config.yaml
arch: "unet"
cond_dim: 256
hidden_act: "silu"
max_steps: 7700
lr_schedule: "cosine"
Rows from block 7, named by matrix and row number. Rows with one number belong to one channel. Each number is 50 + 12 x the weight over its row's rms, rounded and kept within 0 to 99. All counts start at 0. After the name is the row's rms in percent of the matrix's.
# convs0: first 3x3 conv (model.mid.2.convs.0.weight, 144x144x3x3, standardized in use), inputs 120-131, a 3x3 kernel for each
# convs1: second 3x3 conv (model.mid.2.convs.1.weight, 144x144x3x3, standardized in use, transposed), outputs 120-131, a 3x3 kernel for each
convs0.39 103:63 54 42 64 52 57 61 53 49 40 70 37 99 74 41 55 47 43 40 46 51 30 49 30 38 48 34 60 70 61 65 46 22 65 49 29 33 30 53 41 49 52 22 28 42 55 33 53 38 54 55 54 69 55 36 50 20 75 66 00 30 76 11 54 55 59 45 67 52 38 44 46 40 38 51 49 46 57 47 60 53 64 62 35 79 37 38 51 66 33 42 49 44 42 41 37 29 40 36 37 33 57 71 31 35 38 64 23
convs0.40 106:44 54 45 62 68 32 49 48 41 61 39 39 31 40 60 33 67 58 37 55 46 38 42 49 42 57 48 66 49 59 80 62 57 52 47 47 78 63 63 54 36 54 50 51 38 31 38 60 69 72 49 34 42 49 90 32 62 09 35 94 30 77 68 50 45 45 50 65 42 45 61 45 49 43 53 41 50 62 50 73 66 76 42 45 47 43 52 33 76 21 65 52 50 64 39 61 65 21 32 92 40 50 67 49 52 56 69 48
convs0.41 099:42 29 49 54 52 43 50 51 52 44 62 64 29 47 45 41 58 47 36 47 65 51 60 55 63 66 67 50 69 98 45 67 99 41 61 62 47 46 47 58 62 59 76 76 81 52 71 64 47 43 50 31 41 48 43 47 66 38 24 32 51 65 49 48 60 39 58 68 53 39 60 61 73 56 60 64 49 51 47 32 43 47 54 66 43 53 53 31 52 36 29 40 26 35 70 52 54 75 53 53 61 32 55 47 48 56 28 31
convs0.42 101:59 41 43 62 49 55 58 48 60 47 38 51 67 49 39 48 12 40 67 53 51 58 53 59 46 36 45 62 69 68 65 44 70 82 71 63 55 31 50 55 55 53 54 66 62 42 43 54 54 39 54 48 54 44 43 46 56 73 77 80 60 04 00 62 74 60 48 55 49 45 44 64 51 55 62 66 52 61 63 51 40 56 66 53 49 51 43 40 61 52 49 60 60 66 59 41 67 68 40 54 54 36 41 72 43 31 62 37
convs0.43 104:39 67 52 27 48 52 49 63 49 68 52 61 76 36 36 61 44 50 51 37 41 52 28 42 79 65 56 25 38 21 40 79 43 59 99 45 64 50 70 33 32 29 55 40 59 26 38 36 57 65 47 21 43 37 54 40 27 41 26 38 34 40 48 43 53 55 44 40 34 54 46 45 50 55 58 50 53 63 40 48 61 44 50 32 60 34 17 46 56 36 62 44 48 70 35 65 57 22 29 57 58 62 43 35 39 41 44 39
convs0.44 099:39 50 54 55 64 60 52 47 63 71 44 45 44 48 71 40 68 43 38 48 62 71 32 49 64 79 30 67 47 37 69 51 34 39 59 43 33 58 77 35 34 28 39 31 66 42 48 43 43 46 43 28 51 55 79 45 43 33 15 82 07 99 26 49 47 60 55 43 48 48 42 47 57 47 34 36 53 48 41 39 47 70 39 23 48 38 37 44 44 36 36 46 56 30 58 47 44 23 45 42 49 48 40 48 55 34 64 41
convs0.45 096:26 45 52 33 50 60 49 50 52 57 41 48 66 35 29 58 24 44 47 46 46 46 45 70 62 45 51 61 89 86 84 82 70 71 69 78 45 55 61 55 46 62 41 49 49 39 30 72 44 41 29 52 53 44 67 44 39 73 43 35 64 81 74 53 51 67 54 51 53 41 48 52 61 44 35 62 74 64 44 58 57 57 42 64 47 45 18 36 39 31 58 45 35 56 58 35 66 65 41 41 35 48 48 31 40 68 42 58
convs0.46 100:38 49 43 36 42 47 34 54 52 31 46 52 50 56 27 41 58 58 54 65 40 52 60 51 53 55 33 46 53 50 57 44 32 38 42 70 38 52 29 55 64 19 44 64 39 53 63 59 57 48 54 66 70 74 36 38 60 62 27 94 43 69 75 41 36 46 41 60 53 33 34 49 45 34 41 41 53 65 48 39 49 47 42 25 46 33 36 35 45 48 60 37 42 44 38 43 62 30 52 43 30 37 81 18 83 51 35 41
convs0.47 105:40 54 40 38 25 41 45 41 50 34 63 53 39 46 20 32 80 53 53 52 48 52 55 52 64 37 37 61 43 47 81 54 41 71 65 50 75 69 67 47 52 40 64 55 38 44 43 57 59 54 59 77 54 56 27 53 99 31 00 37 63 67 02 56 60 52 57 56 34 36 59 35 38 49 64 59 43 54 61 43 54 54 53 73 51 39 21 59 46 33 68 73 65 47 52 39 51 36 47 61 75 65 51 36 69 77 32 50
convs0.48 097:60 59 42 41 43 42 48 42 43 32 68 37 80 38 67 35 50 41 69 66 56 59 35 55 39 59 44 36 46 42 36 42 58 32 36 69 26 42 79 19 42 24 53 54 42 33 52 49 48 43 41 40 37 54 24 99 17 94 00 86 43 86 18 33 58 57 63 45 53 45 73 50 38 62 48 46 56 55 38 43 33 47 45 30 63 33 51 33 41 40 40 41 42 34 52 54 64 48 49 25 46 56 72 56 40 47 43 35
convs0.49 109:52 49 34 61 57 46 59 47 45 32 65 32 51 57 71 36 48 37 33 37 38 36 61 54 49 53 48 55 46 47 55 55 74 72 81 57 58 49 29 33 54 51 37 54 47 43 22 18 64 47 57 61 57 67 49 90 14 89 42 96 62 59 79 56 63 61 57 52 62 44 65 56 46 37 44 46 52 72 39 51 53 72 57 57 51 36 73 53 70 64 52 59 44 57 56 65 60 53 36 53 44 63 72 39 62 81 36 33
convs0.50 108:68 49 57 49 45 40 45 35 32 61 43 47 49 23 16 51 30 33 44 58 29 38 52 50 36 71 61 80 79 54 46 65 69 54 66 73 60 58 53 66 41 47 57 54 58 53 46 50 47 35 43 36 23 32 43 66 99 60 77 32 58 51 65 50 51 62 47 48 54 69 30 63 70 68 59 61 46 69 57 56 56 34 44 40 43 24 62 49 37 38 59 42 35 63 45 25 41 61 63 49 50 54 45 69 49 39 69 77
convs0.51 105:58 61 46 58 69 46 53 45 46 56 47 60 61 38 58 54 47 40 33 55 69 74 62 71 75 67 60 38 54 58 70 49 47 96 62 40 60 54 40 45 47 48 40 43 61 63 61 73 62 62 70 70 61 51 42 67 78 39 50 87 52 66 19 53 44 57 58 52 52 54 52 57 46 55 60 42 60 63 51 61 56 51 51 46 42 54 62 59 54 25 55 47 36 86 36 41 74 60 50 66 95 63 53 65 54 59 46 43
convs0.52 105:55 44 34 53 45 52 48 58 60 57 22 37 63 52 70 53 65 32 53 53 34 60 39 40 52 55 67 32 61 74 49 49 76 63 32 52 55 57 59 34 44 06 69 57 38 43 45 53 64 54 47 38 37 43 63 20 20 49 00 98 57 39 88 49 51 53 39 56 57 37 46 49 50 43 45 45 57 48 61 54 43 53 42 49 55 59 45 65 47 52 58 48 42 59 47 61 77 54 50 59 49 72 60 36 56 52 44 54
convs0.53 100:64 60 48 61 56 47 54 56 38 47 49 62 39 44 39 43 54 70 46 53 35 71 67 61 66 57 54 82 84 36 93 97 43 58 54 62 35 56 58 40 46 51 33 83 92 55 53 48 41 69 63 41 67 72 52 46 36 38 41 44 47 36 40 41 56 60 49 79 70 62 62 41 55 43 49 59 54 64 62 69 58 59 61 33 67 62 50 45 49 60 69 48 44 67 47 57 77 61 38 36 14 44 44 58 62 33 54 61
convs1.39 122:50 35 36 40 30 45 40 28 30 55 43 18 56 53 34 47 61 34 49 62 52 60 64 56 55 53 62 53 45 37 43 48 60 61 68 83 60 47 54 43 35 52 59 58 52 57 45 39 48 44 57 39 61 61 57 33 72 57 32 60 52 45 56 62 53 69 67 52 71 53 35 48 60 43 40 44 59 65 72 55 76 73 55 55 30 54 56 50 50 47 51 55 79 54 53 64 58 45 69 54 32 68 42 39 64 52 31 34
convs1.40 104:66 40 18 58 41 20 49 46 46 53 33 58 53 62 36 64 59 46 55 37 77 54 57 60 52 63 52 46 50 38 40 33 38 55 48 35 52 22 68 50 58 47 44 39 44 30 54 46 66 27 66 45 52 67 52 43 46 57 69 64 50 59 34 76 35 69 84 68 52 31 69 58 32 40 40 42 45 44 62 68 60 53 38 48 32 65 56 62 51 42 49 76 38 44 55 41 70 49 40 62 56 60 58 64 37 46 49 53
convs1.41 089:51 73 63 39 41 59 57 54 55 37 44 48 52 41 42 52 43 32 44 51 43 46 50 30 57 49 40 55 61 58 52 47 48 51 48 40 38 26 26 48 40 48 46 52 71 53 63 48 37 41 44 25 40 43 55 51 42 39 37 41 34 37 41 72 72 65 62 62 49 50 46 39 64 58 75 56 56 61 57 63 37 61 43 49 13 19 41 21 26 37 65 42 49 47 52 56 34 30 48 44 39 64 41 38 49 42 28 31
convs1.42 095:40 53 44 41 50 42 19 27 53 59 53 52 44 48 52 55 53 49 51 53 62 44 59 46 55 41 31 46 40 44 28 52 51 44 50 50 32 29 51 41 22 42 49 51 62 51 51 33 39 43 42 40 59 48 60 52 47 52 58 60 52 63 56 33 33 43 55 47 69 65 56 71 58 43 65 47 67 57 47 39 31 36 12 50 45 07 38 64 42 34 41 48 59 58 70 37 28 44 44 34 45 60 35 35 35 51 39 44
convs1.43 145:32 37 47 62 60 55 40 58 43 49 41 38 59 61 52 44 45 48 66 34 37 51 53 39 48 54 43 46 41 40 53 49 59 49 50 65 62 58 54 65 86 59 45 49 45 39 43 57 46 65 62 68 67 45 56 51 52 65 50 61 48 61 48 51 46 65 65 48 25 44 41 59 62 58 40 41 84 32 42 39 40 73 79 58 69 52 35 61 33 51 52 52 29 40 44 54 45 56 42 43 49 42 26 44 64 41 30 54
convs1.44 180:41 47 66 45 29 41 52 51 44 67 40 17 51 58 26 37 22 48 51 50 61 37 67 63 33 61 46 40 48 42 55 57 84 68 66 62 41 49 32 61 50 13 35 40 38 56 26 63 40 73 73 46 59 68 41 15 73 47 52 38 50 46 53 43 79 42 64 56 52 50 50 41 58 57 53 50 56 61 72 64 54 41 65 55 51 23 42 61 45 52 58 52 46 62 54 59 53 68 31 39 33 73 46 52 53 44 49 51
convs1.45 086:26 40 36 37 42 53 42 45 59 41 50 50 42 53 36 57 36 38 22 34 47 37 36 47 44 44 45 49 39 60 53 55 49 49 50 49 43 37 55 38 38 42 45 51 51 72 61 54 60 44 52 52 50 50 29 33 57 52 28 47 35 42 36 17 49 39 38 55 52 52 40 50 44 54 57 52 54 69 64 51 64 40 35 55 47 39 28 40 42 51 42 67 17 58 54 30 53 49 50 50 66 48 46 56 47 50 53 50
convs1.46 096:57 51 45 59 79 59 42 54 72 49 61 44 33 62 56 63 55 58 53 45 56 40 53 59 44 36 48 49 51 47 38 50 42 70 67 71 59 41 37 33 71 50 79 56 57 56 47 59 56 49 70 62 39 46 39 41 35 38 56 47 58 78 61 54 54 53 49 52 63 57 46 63 52 62 44 45 59 60 53 47 45 59 46 48 42 31 51 61 51 54 68 45 47 44 38 66 29 81 54 48 50 43 36 36 27 43 47 53
convs1.47 051:56 30 58 57 69 54 51 41 69 46 41 52 53 51 56 28 37 51 43 43 41 59 46 62 57 58 31 57 51 51 59 48 52 61 52 49 73 67 79 72 74 40 43 65 60 51 58 62 40 63 52 55 44 57 48 40 42 53 52 35 38 46 46 45 51 56 64 41 70 53 17 42 48 58 75 49 46 55 34 26 47 50 50 41 52 39 63 37 52 36 69 59 50 71 57 52 62 51 74 48 41 58 33 43 42 43 39 47
convs1.48 099:54 38 45 57 36 41 55 61 58 49 47 60 42 58 18 51 39 37 54 58 64 68 49 61 62 38 44 34 36 54 36 44 34 46 45 53 52 44 47 52 43 48 63 49 32 65 64 36 62 47 48 29 44 59 46 40 40 38 51 37 40 26 67 32 52 35 47 46 47 42 36 51 42 72 70 61 57 60 84 41 50 63 55 38 31 70 42 45 37 54 16 50 25 29 41 73 56 57 51 46 65 55 54 59 28 31 52 65
convs1.49 055:60 52 29 52 32 42 55 54 39 49 34 51 60 44 44 40 40 55 68 52 49 66 65 51 50 35 71 52 45 49 57 71 67 52 58 65 38 54 60 55 45 37 41 38 60 48 51 53 59 53 62 46 66 66 30 47 52 49 42 47 36 38 31 45 48 46 54 45 50 30 53 39 71 51 69 39 46 57 69 60 72 34 32 40 33 42 54 58 49 35 72 66 72 62 73 71 72 45 48 37 60 54 13 28 60 23 37 47
convs1.50 047:30 68 55 45 60 47 46 60 20 58 43 33 50 53 43 33 47 31 49 27 54 48 48 47 47 51 60 47 49 58 44 41 51 38 47 47 61 56 47 61 56 66 59 72 61 53 48 51 55 50 61 44 65 58 40 50 55 33 42 48 28 35 50 46 50 46 46 58 56 40 59 47 53 57 43 35 45 54 52 65 43 55 74 49 34 50 44 42 34 41 52 45 52 65 59 44 83 68 67 46 49 50 44 44 53 48 54 50
convs1.51 117:82 71 35 72 59 49 40 46 34 81 47 45 66 51 51 55 40 43 63 44 50 30 42 60 37 40 53 60 35 30 35 47 35 50 36 41 50 47 52 43 62 66 45 49 65 37 45 22 38 47 39 30 48 30 70 65 51 58 63 45 47 43 42 33 32 44 55 44 53 73 53 68 38 34 46 38 40 63 34 59 68 64 45 29 36 41 49 45 51 64 38 41 32 33 53 34 53 54 45 40 40 36 31 37 48 43 28 43
convs1.52 124:38 45 40 70 68 48 54 47 48 52 48 47 46 32 58 55 63 43 38 46 60 23 51 39 72 43 28 52 47 53 56 49 57 43 71 52 35 57 36 65 53 52 48 45 49 36 60 63 41 42 53 57 39 72 53 60 33 32 73 66 45 57 50 55 40 65 56 60 46 65 60 60 63 46 69 38 45 76 62 58 58 36 60 58 45 39 46 25 62 64 42 50 54 50 45 38 49 39 23 32 55 61 41 49 40 27 57 60
convs1.53 103:58 42 29 52 39 45 52 58 47 51 55 72 46 60 68 34 60 58 61 40 50 60 43 34 65 64 37 63 38 49 55 54 66 64 49 54 16 25 49 44 37 35 48 59 60 44 55 67 30 38 44 47 54 44 74 51 46 60 52 54 42 38 45 81 48 58 85 36 48 43 56 49 38 58 28 48 57 34 42 44 32 40 39 60 52 56 60 42 41 10 49 41 25 45 44 37 41 24 33 61 60 67 64 36 57 73 59 71