{"train_examples": 44167, "residual_init": "none", "nesterov": true, "steps": 7700, "batch_size": 64, "warmup_steps": 230}
Rows from block 9 of a small image diffusion model, named by matrix and row number. Rows with one number belong to one channel. Each number is 200 + 30 x the weight over its row's rms, rounded and kept within 0 to 999. All counts start at 0. After the name is the row's rms in percent of the matrix's.
Before each channel's rows are labels from the 100 images, of 14976 (inputs lightly noised), where the channel reaches its highest value: "top examples" is what is common among them. Only what is clearly more common there than usual is listed. The data: telescope images of galaxies (Galaxy Zoo DECaLS). In brackets: how many of the 100.
# convs0: first 3x3 conv (model.decb.0.1.convs.0.weight, 96x96x3x3, standardized in use, each kernel summed), inputs 0-95
# convs1: second 3x3 conv (model.decb.0.1.convs.1.weight, 96x96x3x3, standardized in use, transposed, each kernel summed), outputs 0-95

top examples: shape: star or artifact (30)
convs0.28,107,284,150,203,207,219,236,156,197,173,138,239,196,197,207,221,141,202,199,232,170,206,197,196,250,192,234,218,177,217,236,207,183,184,184,211,190,217,253,231,160,210,211,231,194,224,180,172,221,179,202,162,218,242,215,212,175,155,216,223,177,209,234,179,207,246,233,239,185,164,193,237,193,186,148,180,173,131,206,208,181,144,180,214,225,219,170,215,216,187,245,237,152,230,195,133,180
convs1.28,108,172,231,192,238,241,202,193,134,205,247,178,216,224,146,224,180,190,178,170,117,195,183,235,214,239,168,259,158,216,201,186,216,181,141,217,184,237,196,197,236,193,187,205,198,271,263,195,160,166,222,154,162,213,204,174,185,238,193,199,221,199,188,232,216,170,185,228,195,192,275,188,210,203,265,231,162,227,216,171,196,181,217,189,188,227,207,250,191,238,182,180,218,193,211,210,214

top examples: shape: star or artifact (45)
convs0.87,105,194,159,201,213,187,268,160,220,191,202,239,161,192,204,233,148,264,136,189,223,216,197,208,176,222,196,229,198,202,190,218,259,213,184,194,219,213,146,229,162,231,183,148,120,211,192,163,132,249,220,192,186,202,202,201,232,196,240,185,188,162,230,226,236,153,230,174,184,221,206,226,180,181,234,204,192,195,217,213,199,236,166,211,245,180,183,201,197,197,170,213,211,222,226,119,227
convs1.87,087,194,229,261,222,208,161,199,164,233,224,145,241,193,222,150,242,188,252,229,192,245,283,208,186,225,174,225,202,202,219,206,206,225,189,202,165,251,206,197,185,114,174,214,166,167,242,223,230,184,215,205,147,220,211,196,187,230,173,218,245,185,219,145,213,233,198,202,190,204,181,182,222,248,178,212,214,165,168,212,228,173,184,240,171,214,218,140,208,190,236,188,170,182,180,238,223

top examples: spiral arms: yes (43); bulge size: small (27)
convs0.30,100,197,233,196,197,235,232,254,164,230,238,189,205,214,164,190,180,213,172,175,195,221,184,221,152,270,92,203,200,190,203,183,225,205,146,212,233,166,202,177,163,225,176,200,237,140,206,117,204,197,183,208,206,207,198,220,188,231,185,178,231,206,246,187,208,212,214,214,159,167,204,222,132,238,188,189,199,176,231,158,219,211,184,217,175,207,206,200,214,236,233,206,185,273,183,197,240
convs1.30,104,254,211,258,196,224,202,170,195,200,177,226,205,180,231,194,206,153,183,166,154,212,214,219,181,189,244,219,181,254,241,236,260,154,176,203,207,214,234,195,223,219,217,225,229,206,167,284,209,223,217,171,215,170,183,219,226,256,228,202,179,225,154,215,200,266,244,183,195,206,181,247,224,188,248,242,191,213,194,216,155,211,235,186,239,217,142,234,203,181,220,224,194,219,212,264,205

top examples: roundness: round (43)
convs0.90,114,256,188,223,204,255,171,226,190,275,236,207,142,180,181,175,208,229,207,189,197,256,205,198,185,160,222,186,156,175,227,170,209,175,187,196,185,247,126,188,187,190,229,231,123,162,184,200,183,248,263,244,162,206,220,197,250,230,201,243,221,168,206,228,162,160,221,222,212,211,244,194,200,175,189,206,186,221,181,196,201,185,227,216,184,186,128,183,206,182,181,161,210,227,196,190,189
convs1.90,102,160,215,161,185,222,215,187,135,148,149,190,188,162,194,190,220,199,203,200,220,153,190,207,179,226,154,245,206,168,166,200,159,225,258,195,201,195,236,178,212,215,152,211,196,211,161,161,198,213,250,197,186,196,148,156,158,244,155,169,192,186,197,187,223,180,159,202,164,226,165,204,198,217,193,219,123,175,193,183,202,162,207,193,222,166,212,222,217,204,165,185,231,219,133,119,214

top examples: bar: no (31)
convs0.56,100,157,245,244,189,180,189,221,158,171,239,186,242,227,185,198,259,222,156,210,206,173,176,198,123,244,173,169,186,225,209,199,164,204,209,178,206,201,190,174,284,241,176,229,193,229,173,182,179,170,198,199,193,170,216,190,196,206,176,202,198,140,242,254,187,196,201,235,203,240,203,138,220,243,228,192,216,244,169,220,227,202,201,228,163,212,233,188,197,229,219,121,198,151,174,203,186
convs1.56,094,226,192,148,241,198,141,222,212,190,222,176,153,286,161,203,203,240,145,205,169,201,211,204,206,191,202,205,181,246,201,223,158,245,175,237,231,198,200,184,275,195,242,210,187,223,214,186,220,155,219,161,189,201,224,177,209,176,238,211,187,203,258,204,172,182,175,244,204,247,252,211,184,165,202,206,204,195,190,200,152,230,198,193,192,246,201,173,187,175,129,229,209,170,204,235,138

top examples: shape: star or artifact (52)
convs0.5,114,187,186,235,224,196,198,221,227,199,208,176,301,180,191,224,266,220,174,198,169,175,195,213,137,223,118,155,174,204,203,200,183,276,167,172,233,213,210,202,246,228,188,211,207,202,159,216,165,227,187,186,281,215,215,207,193,196,194,209,215,181,202,245,131,178,155,197,145,147,232,165,186,197,226,203,198,195,201,171,202,242,218,200,200,207,236,194,210,204,179,194,214,168,202,175,224
convs1.5,126,239,209,195,310,179,207,216,186,202,152,260,185,188,197,215,181,219,141,194,208,234,175,151,193,153,138,198,234,204,181,206,216,244,204,189,151,169,156,219,195,195,164,187,183,199,168,195,241,159,187,192,249,225,161,153,204,218,189,174,215,209,184,153,191,208,221,180,182,190,219,232,223,215,214,242,152,169,266,206,198,205,186,216,199,174,229,235,222,226,191,156,202,216,181,141,215

top examples: shape: featured or disk (60); edge-on disk: yes (25)
convs0.88,089,285,228,214,178,203,240,165,141,183,191,151,164,147,204,235,192,203,200,193,176,235,223,186,205,193,194,257,233,211,102,231,199,193,206,218,211,196,195,207,129,193,207,253,193,227,221,164,215,171,193,152,189,167,155,170,190,220,211,214,165,199,178,183,233,216,195,190,199,206,207,229,168,230,212,248,197,213,226,220,234,239,244,188,188,191,151,199,197,213,192,254,233,204,224,182,142
convs1.88,092,151,228,230,183,214,184,218,226,217,194,169,180,199,192,174,197,215,166,236,231,169,227,203,254,156,230,176,215,188,215,211,200,179,177,207,211,246,180,182,235,257,220,180,214,229,214,219,201,247,189,187,194,165,205,225,223,201,237,219,258,182,246,190,270,197,164,254,238,202,102,170,266,196,229,128,203,207,188,240,247,224,189,176,209,186,238,230,184,191,209,193,160,190,187,223,184

top examples: edge-on disk: yes (39)
convs0.4,117,208,135,197,190,206,197,181,232,173,103,184,205,187,191,233,214,230,176,232,212,248,188,189,190,178,183,170,165,169,182,228,142,183,192,213,264,206,227,174,186,186,193,233,173,195,240,186,127,202,176,194,186,245,194,159,197,182,201,224,210,237,155,232,242,233,186,204,250,196,175,219,218,178,257,214,215,209,153,174,262,222,212,200,214,173,225,165,199,207,226,236,174,162,225,250,233
convs1.4,123,239,207,177,206,228,221,220,200,213,243,202,246,212,181,211,202,193,220,204,209,166,155,197,143,274,173,213,189,213,148,179,203,192,228,212,189,250,206,182,228,194,183,186,264,207,201,199,226,202,232,256,234,175,237,174,243,168,247,205,160,197,196,156,175,104,237,243,192,257,201,216,185,239,233,194,183,199,211,244,156,184,188,184,191,162,214,189,193,175,205,220,170,225,218,131,176

top examples: shape: featured or disk (63); edge-on disk: no (59); spiral arms: yes (42)
convs0.36,117,214,202,222,165,151,176,164,196,207,149,178,270,151,199,217,228,193,151,219,175,213,168,175,133,206,218,193,208,227,134,224,177,214,231,161,202,185,197,217,255,181,209,263,195,208,171,146,200,214,200,200,237,204,168,165,213,256,187,198,215,213,209,247,213,169,138,224,228,217,189,195,242,227,212,209,197,209,153,210,213,266,202,183,199,158,216,191,219,248,207,196,271,180,188,190,175
convs1.36,097,183,129,154,201,212,248,192,224,146,190,220,150,186,216,181,200,160,185,207,244,185,185,167,276,210,194,156,247,192,224,215,154,195,215,212,221,187,235,196,200,188,236,137,221,170,237,207,171,213,232,171,237,208,228,269,164,262,229,226,203,186,221,188,240,197,235,208,226,216,170,203,195,159,203,215,136,164,204,191,250,161,182,192,178,193,157,172,209,233,210,204,199,211,172,192,232

top examples: edge-on disk: yes (40); roundness: cigar-shaped (33)
convs0.3,099,153,189,260,184,199,176,172,226,233,248,262,211,188,234,217,224,236,229,187,207,213,192,200,171,231,167,185,183,210,237,218,223,200,218,175,179,179,148,230,204,250,226,136,197,212,192,230,209,182,228,228,243,231,152,223,145,226,187,169,157,182,224,217,157,205,211,183,178,240,168,227,192,172,233,188,176,157,203,173,239,186,261,138,142,163,179,211,177,213,144,189,207,205,193,223,224
convs1.3,094,267,177,173,181,224,281,178,225,211,175,158,243,179,140,207,224,184,229,249,222,188,163,216,178,191,251,212,212,168,205,222,204,211,245,153,228,222,213,196,159,217,237,190,176,185,215,154,243,208,212,210,247,232,179,168,219,204,198,180,208,176,211,192,212,259,216,153,192,191,218,215,181,160,173,184,168,181,195,169,271,216,212,187,233,206,240,213,233,140,248,192,234,210,164,166,206

top examples: roundness: cigar-shaped (31)
convs0.46,104,213,265,260,192,253,185,240,145,219,245,218,202,239,173,243,175,165,240,196,173,163,204,202,160,255,194,212,227,175,182,178,229,194,182,223,200,169,244,176,226,145,163,183,243,191,162,228,157,182,168,220,188,179,187,197,142,243,242,192,166,261,184,171,153,197,204,182,219,207,195,208,184,194,195,184,146,164,192,209,194,202,235,200,192,206,192,244,159,260,207,217,210,186,199,195,246
convs1.46,105,190,178,209,166,171,234,186,255,211,172,193,190,151,239,157,185,213,136,207,151,174,191,225,217,194,218,201,215,195,212,190,209,135,210,150,195,221,217,170,178,203,176,208,158,176,166,232,179,186,263,167,198,240,158,240,221,178,141,206,271,130,210,200,183,213,184,161,194,208,235,166,196,220,171,146,221,203,209,176,195,166,171,152,172,171,188,150,225,232,204,239,202,231,189,217,178

top examples: roundness: cigar-shaped (26)
convs0.10,108,192,187,224,214,195,232,230,184,223,183,210,191,226,201,193,192,209,184,204,208,184,213,225,197,235,210,156,236,238,172,226,219,205,184,191,225,173,237,212,113,227,215,213,63,209,240,146,157,152,201,185,193,186,203,151,157,156,204,199,194,174,221,207,222,182,244,202,188,210,223,195,126,218,191,229,215,215,242,222,243,201,135,207,183,222,190,187,203,209,215,220,234,174,201,222,240
convs1.10,111,258,176,241,230,168,167,192,188,217,198,216,249,200,243,159,186,233,181,197,229,173,182,204,217,233,170,261,164,173,188,175,195,166,183,172,249,205,195,232,212,238,157,189,181,240,161,225,199,205,207,204,203,166,167,146,271,191,236,152,216,234,137,186,163,170,244,196,195,172,231,204,259,211,209,196,201,204,183,152,173,213,198,221,216,190,190,253,208,165,220,197,240,236,246,164,172

top examples: shape: featured or disk (62)
convs0.0,096,207,217,259,198,203,203,216,260,169,231,160,244,181,191,252,205,208,218,187,228,172,200,205,175,197,227,230,169,216,223,173,225,289,274,129,185,188,126,241,222,189,233,187,142,213,198,181,134,198,197,127,215,203,189,207,181,200,213,200,201,215,215,205,174,173,187,163,202,171,177,199,198,184,215,178,242,198,180,208,187,259,186,176,209,170,210,201,228,208,200,220,192,131,215,200,214
convs1.0,104,153,184,153,190,191,183,215,179,213,218,248,195,161,215,165,203,215,253,191,152,285,150,170,201,160,182,176,184,189,233,223,208,252,204,186,172,188,251,219,188,260,231,146,222,183,193,179,211,197,141,235,240,189,174,216,198,163,215,238,178,169,198,195,190,229,181,199,268,183,148,164,205,202,216,185,201,221,206,188,237,187,176,199,183,192,171,178,142,206,215,190,199,257,201,145,236

top examples: shape: featured or disk (69); edge-on disk: no (54); spiral arms: yes (50)
convs0.86,073,210,216,171,183,220,205,177,147,223,174,188,187,217,214,228,202,250,163,213,218,199,197,224,253,237,174,228,268,212,185,186,218,174,183,140,150,225,195,182,172,223,192,225,228,217,114,166,200,183,172,178,195,244,173,214,151,172,193,186,188,272,199,202,154,200,214,172,197,272,222,180,190,197,195,243,182,186,229,219,196,181,210,178,198,164,220,197,163,221,197,239,272,155,220,252,198
convs1.86,074,152,192,146,219,148,191,201,252,219,223,172,154,220,214,208,171,191,219,214,200,261,202,214,178,246,192,177,190,224,280,221,199,206,189,205,207,278,167,234,229,203,206,254,233,198,159,227,166,172,229,222,261,191,213,238,244,243,205,197,228,176,182,202,224,250,155,227,224,182,204,172,232,206,161,180,220,236,190,214,204,250,223,180,213,218,170,210,222,248,212,219,170,216,198,213,247

top examples: shape: star or artifact (46)
convs0.95,118,222,197,235,208,179,217,125,185,176,188,199,171,210,206,198,216,248,211,180,245,144,255,242,231,167,211,183,221,202,209,229,128,208,200,232,200,181,178,235,223,219,204,202,172,223,157,183,158,169,204,153,119,232,212,243,182,156,203,193,213,172,252,195,230,194,224,204,185,191,219,202,168,192,249,195,182,192,112,225,207,246,197,195,154,211,244,169,208,198,247,201,213,194,214,241,184
convs1.95,126,184,205,167,244,139,171,269,170,196,171,190,196,243,165,224,237,207,170,177,171,227,198,195,141,185,183,198,181,190,158,163,188,227,224,195,152,167,200,225,188,157,213,137,171,189,189,134,154,154,229,173,182,182,194,221,192,177,191,215,170,180,229,197,207,161,176,165,145,179,222,195,195,245,174,182,225,175,244,171,142,171,242,220,190,234,218,168,214,185,183,246,194,153,205,191,228

top examples: edge-on disk: no (55); spiral arms: yes (43)
convs0.34,131,256,220,264,188,211,220,188,233,171,201,268,216,197,198,217,172,202,210,216,219,172,218,175,226,161,239,199,193,199,161,217,161,232,183,180,194,191,120,214,154,186,188,223,156,185,167,129,198,215,217,181,239,186,189,256,238,193,233,208,154,205,211,210,193,238,209,230,217,184,207,245,199,195,200,219,182,171,259,201,156,194,247,214,252,166,185,149,187,171,178,238,127,192,204,188,185
convs1.34,125,173,228,218,223,184,192,223,214,177,169,180,201,215,209,197,182,225,238,182,194,205,162,234,184,229,154,165,258,209,227,189,207,212,229,236,264,146,116,239,171,200,186,213,243,216,202,245,204,247,175,195,199,234,188,172,208,201,231,197,250,187,184,164,213,203,216,177,135,196,262,163,220,195,176,212,224,213,185,185,182,225,169,179,235,242,176,210,189,196,205,240,305,197,171,167,213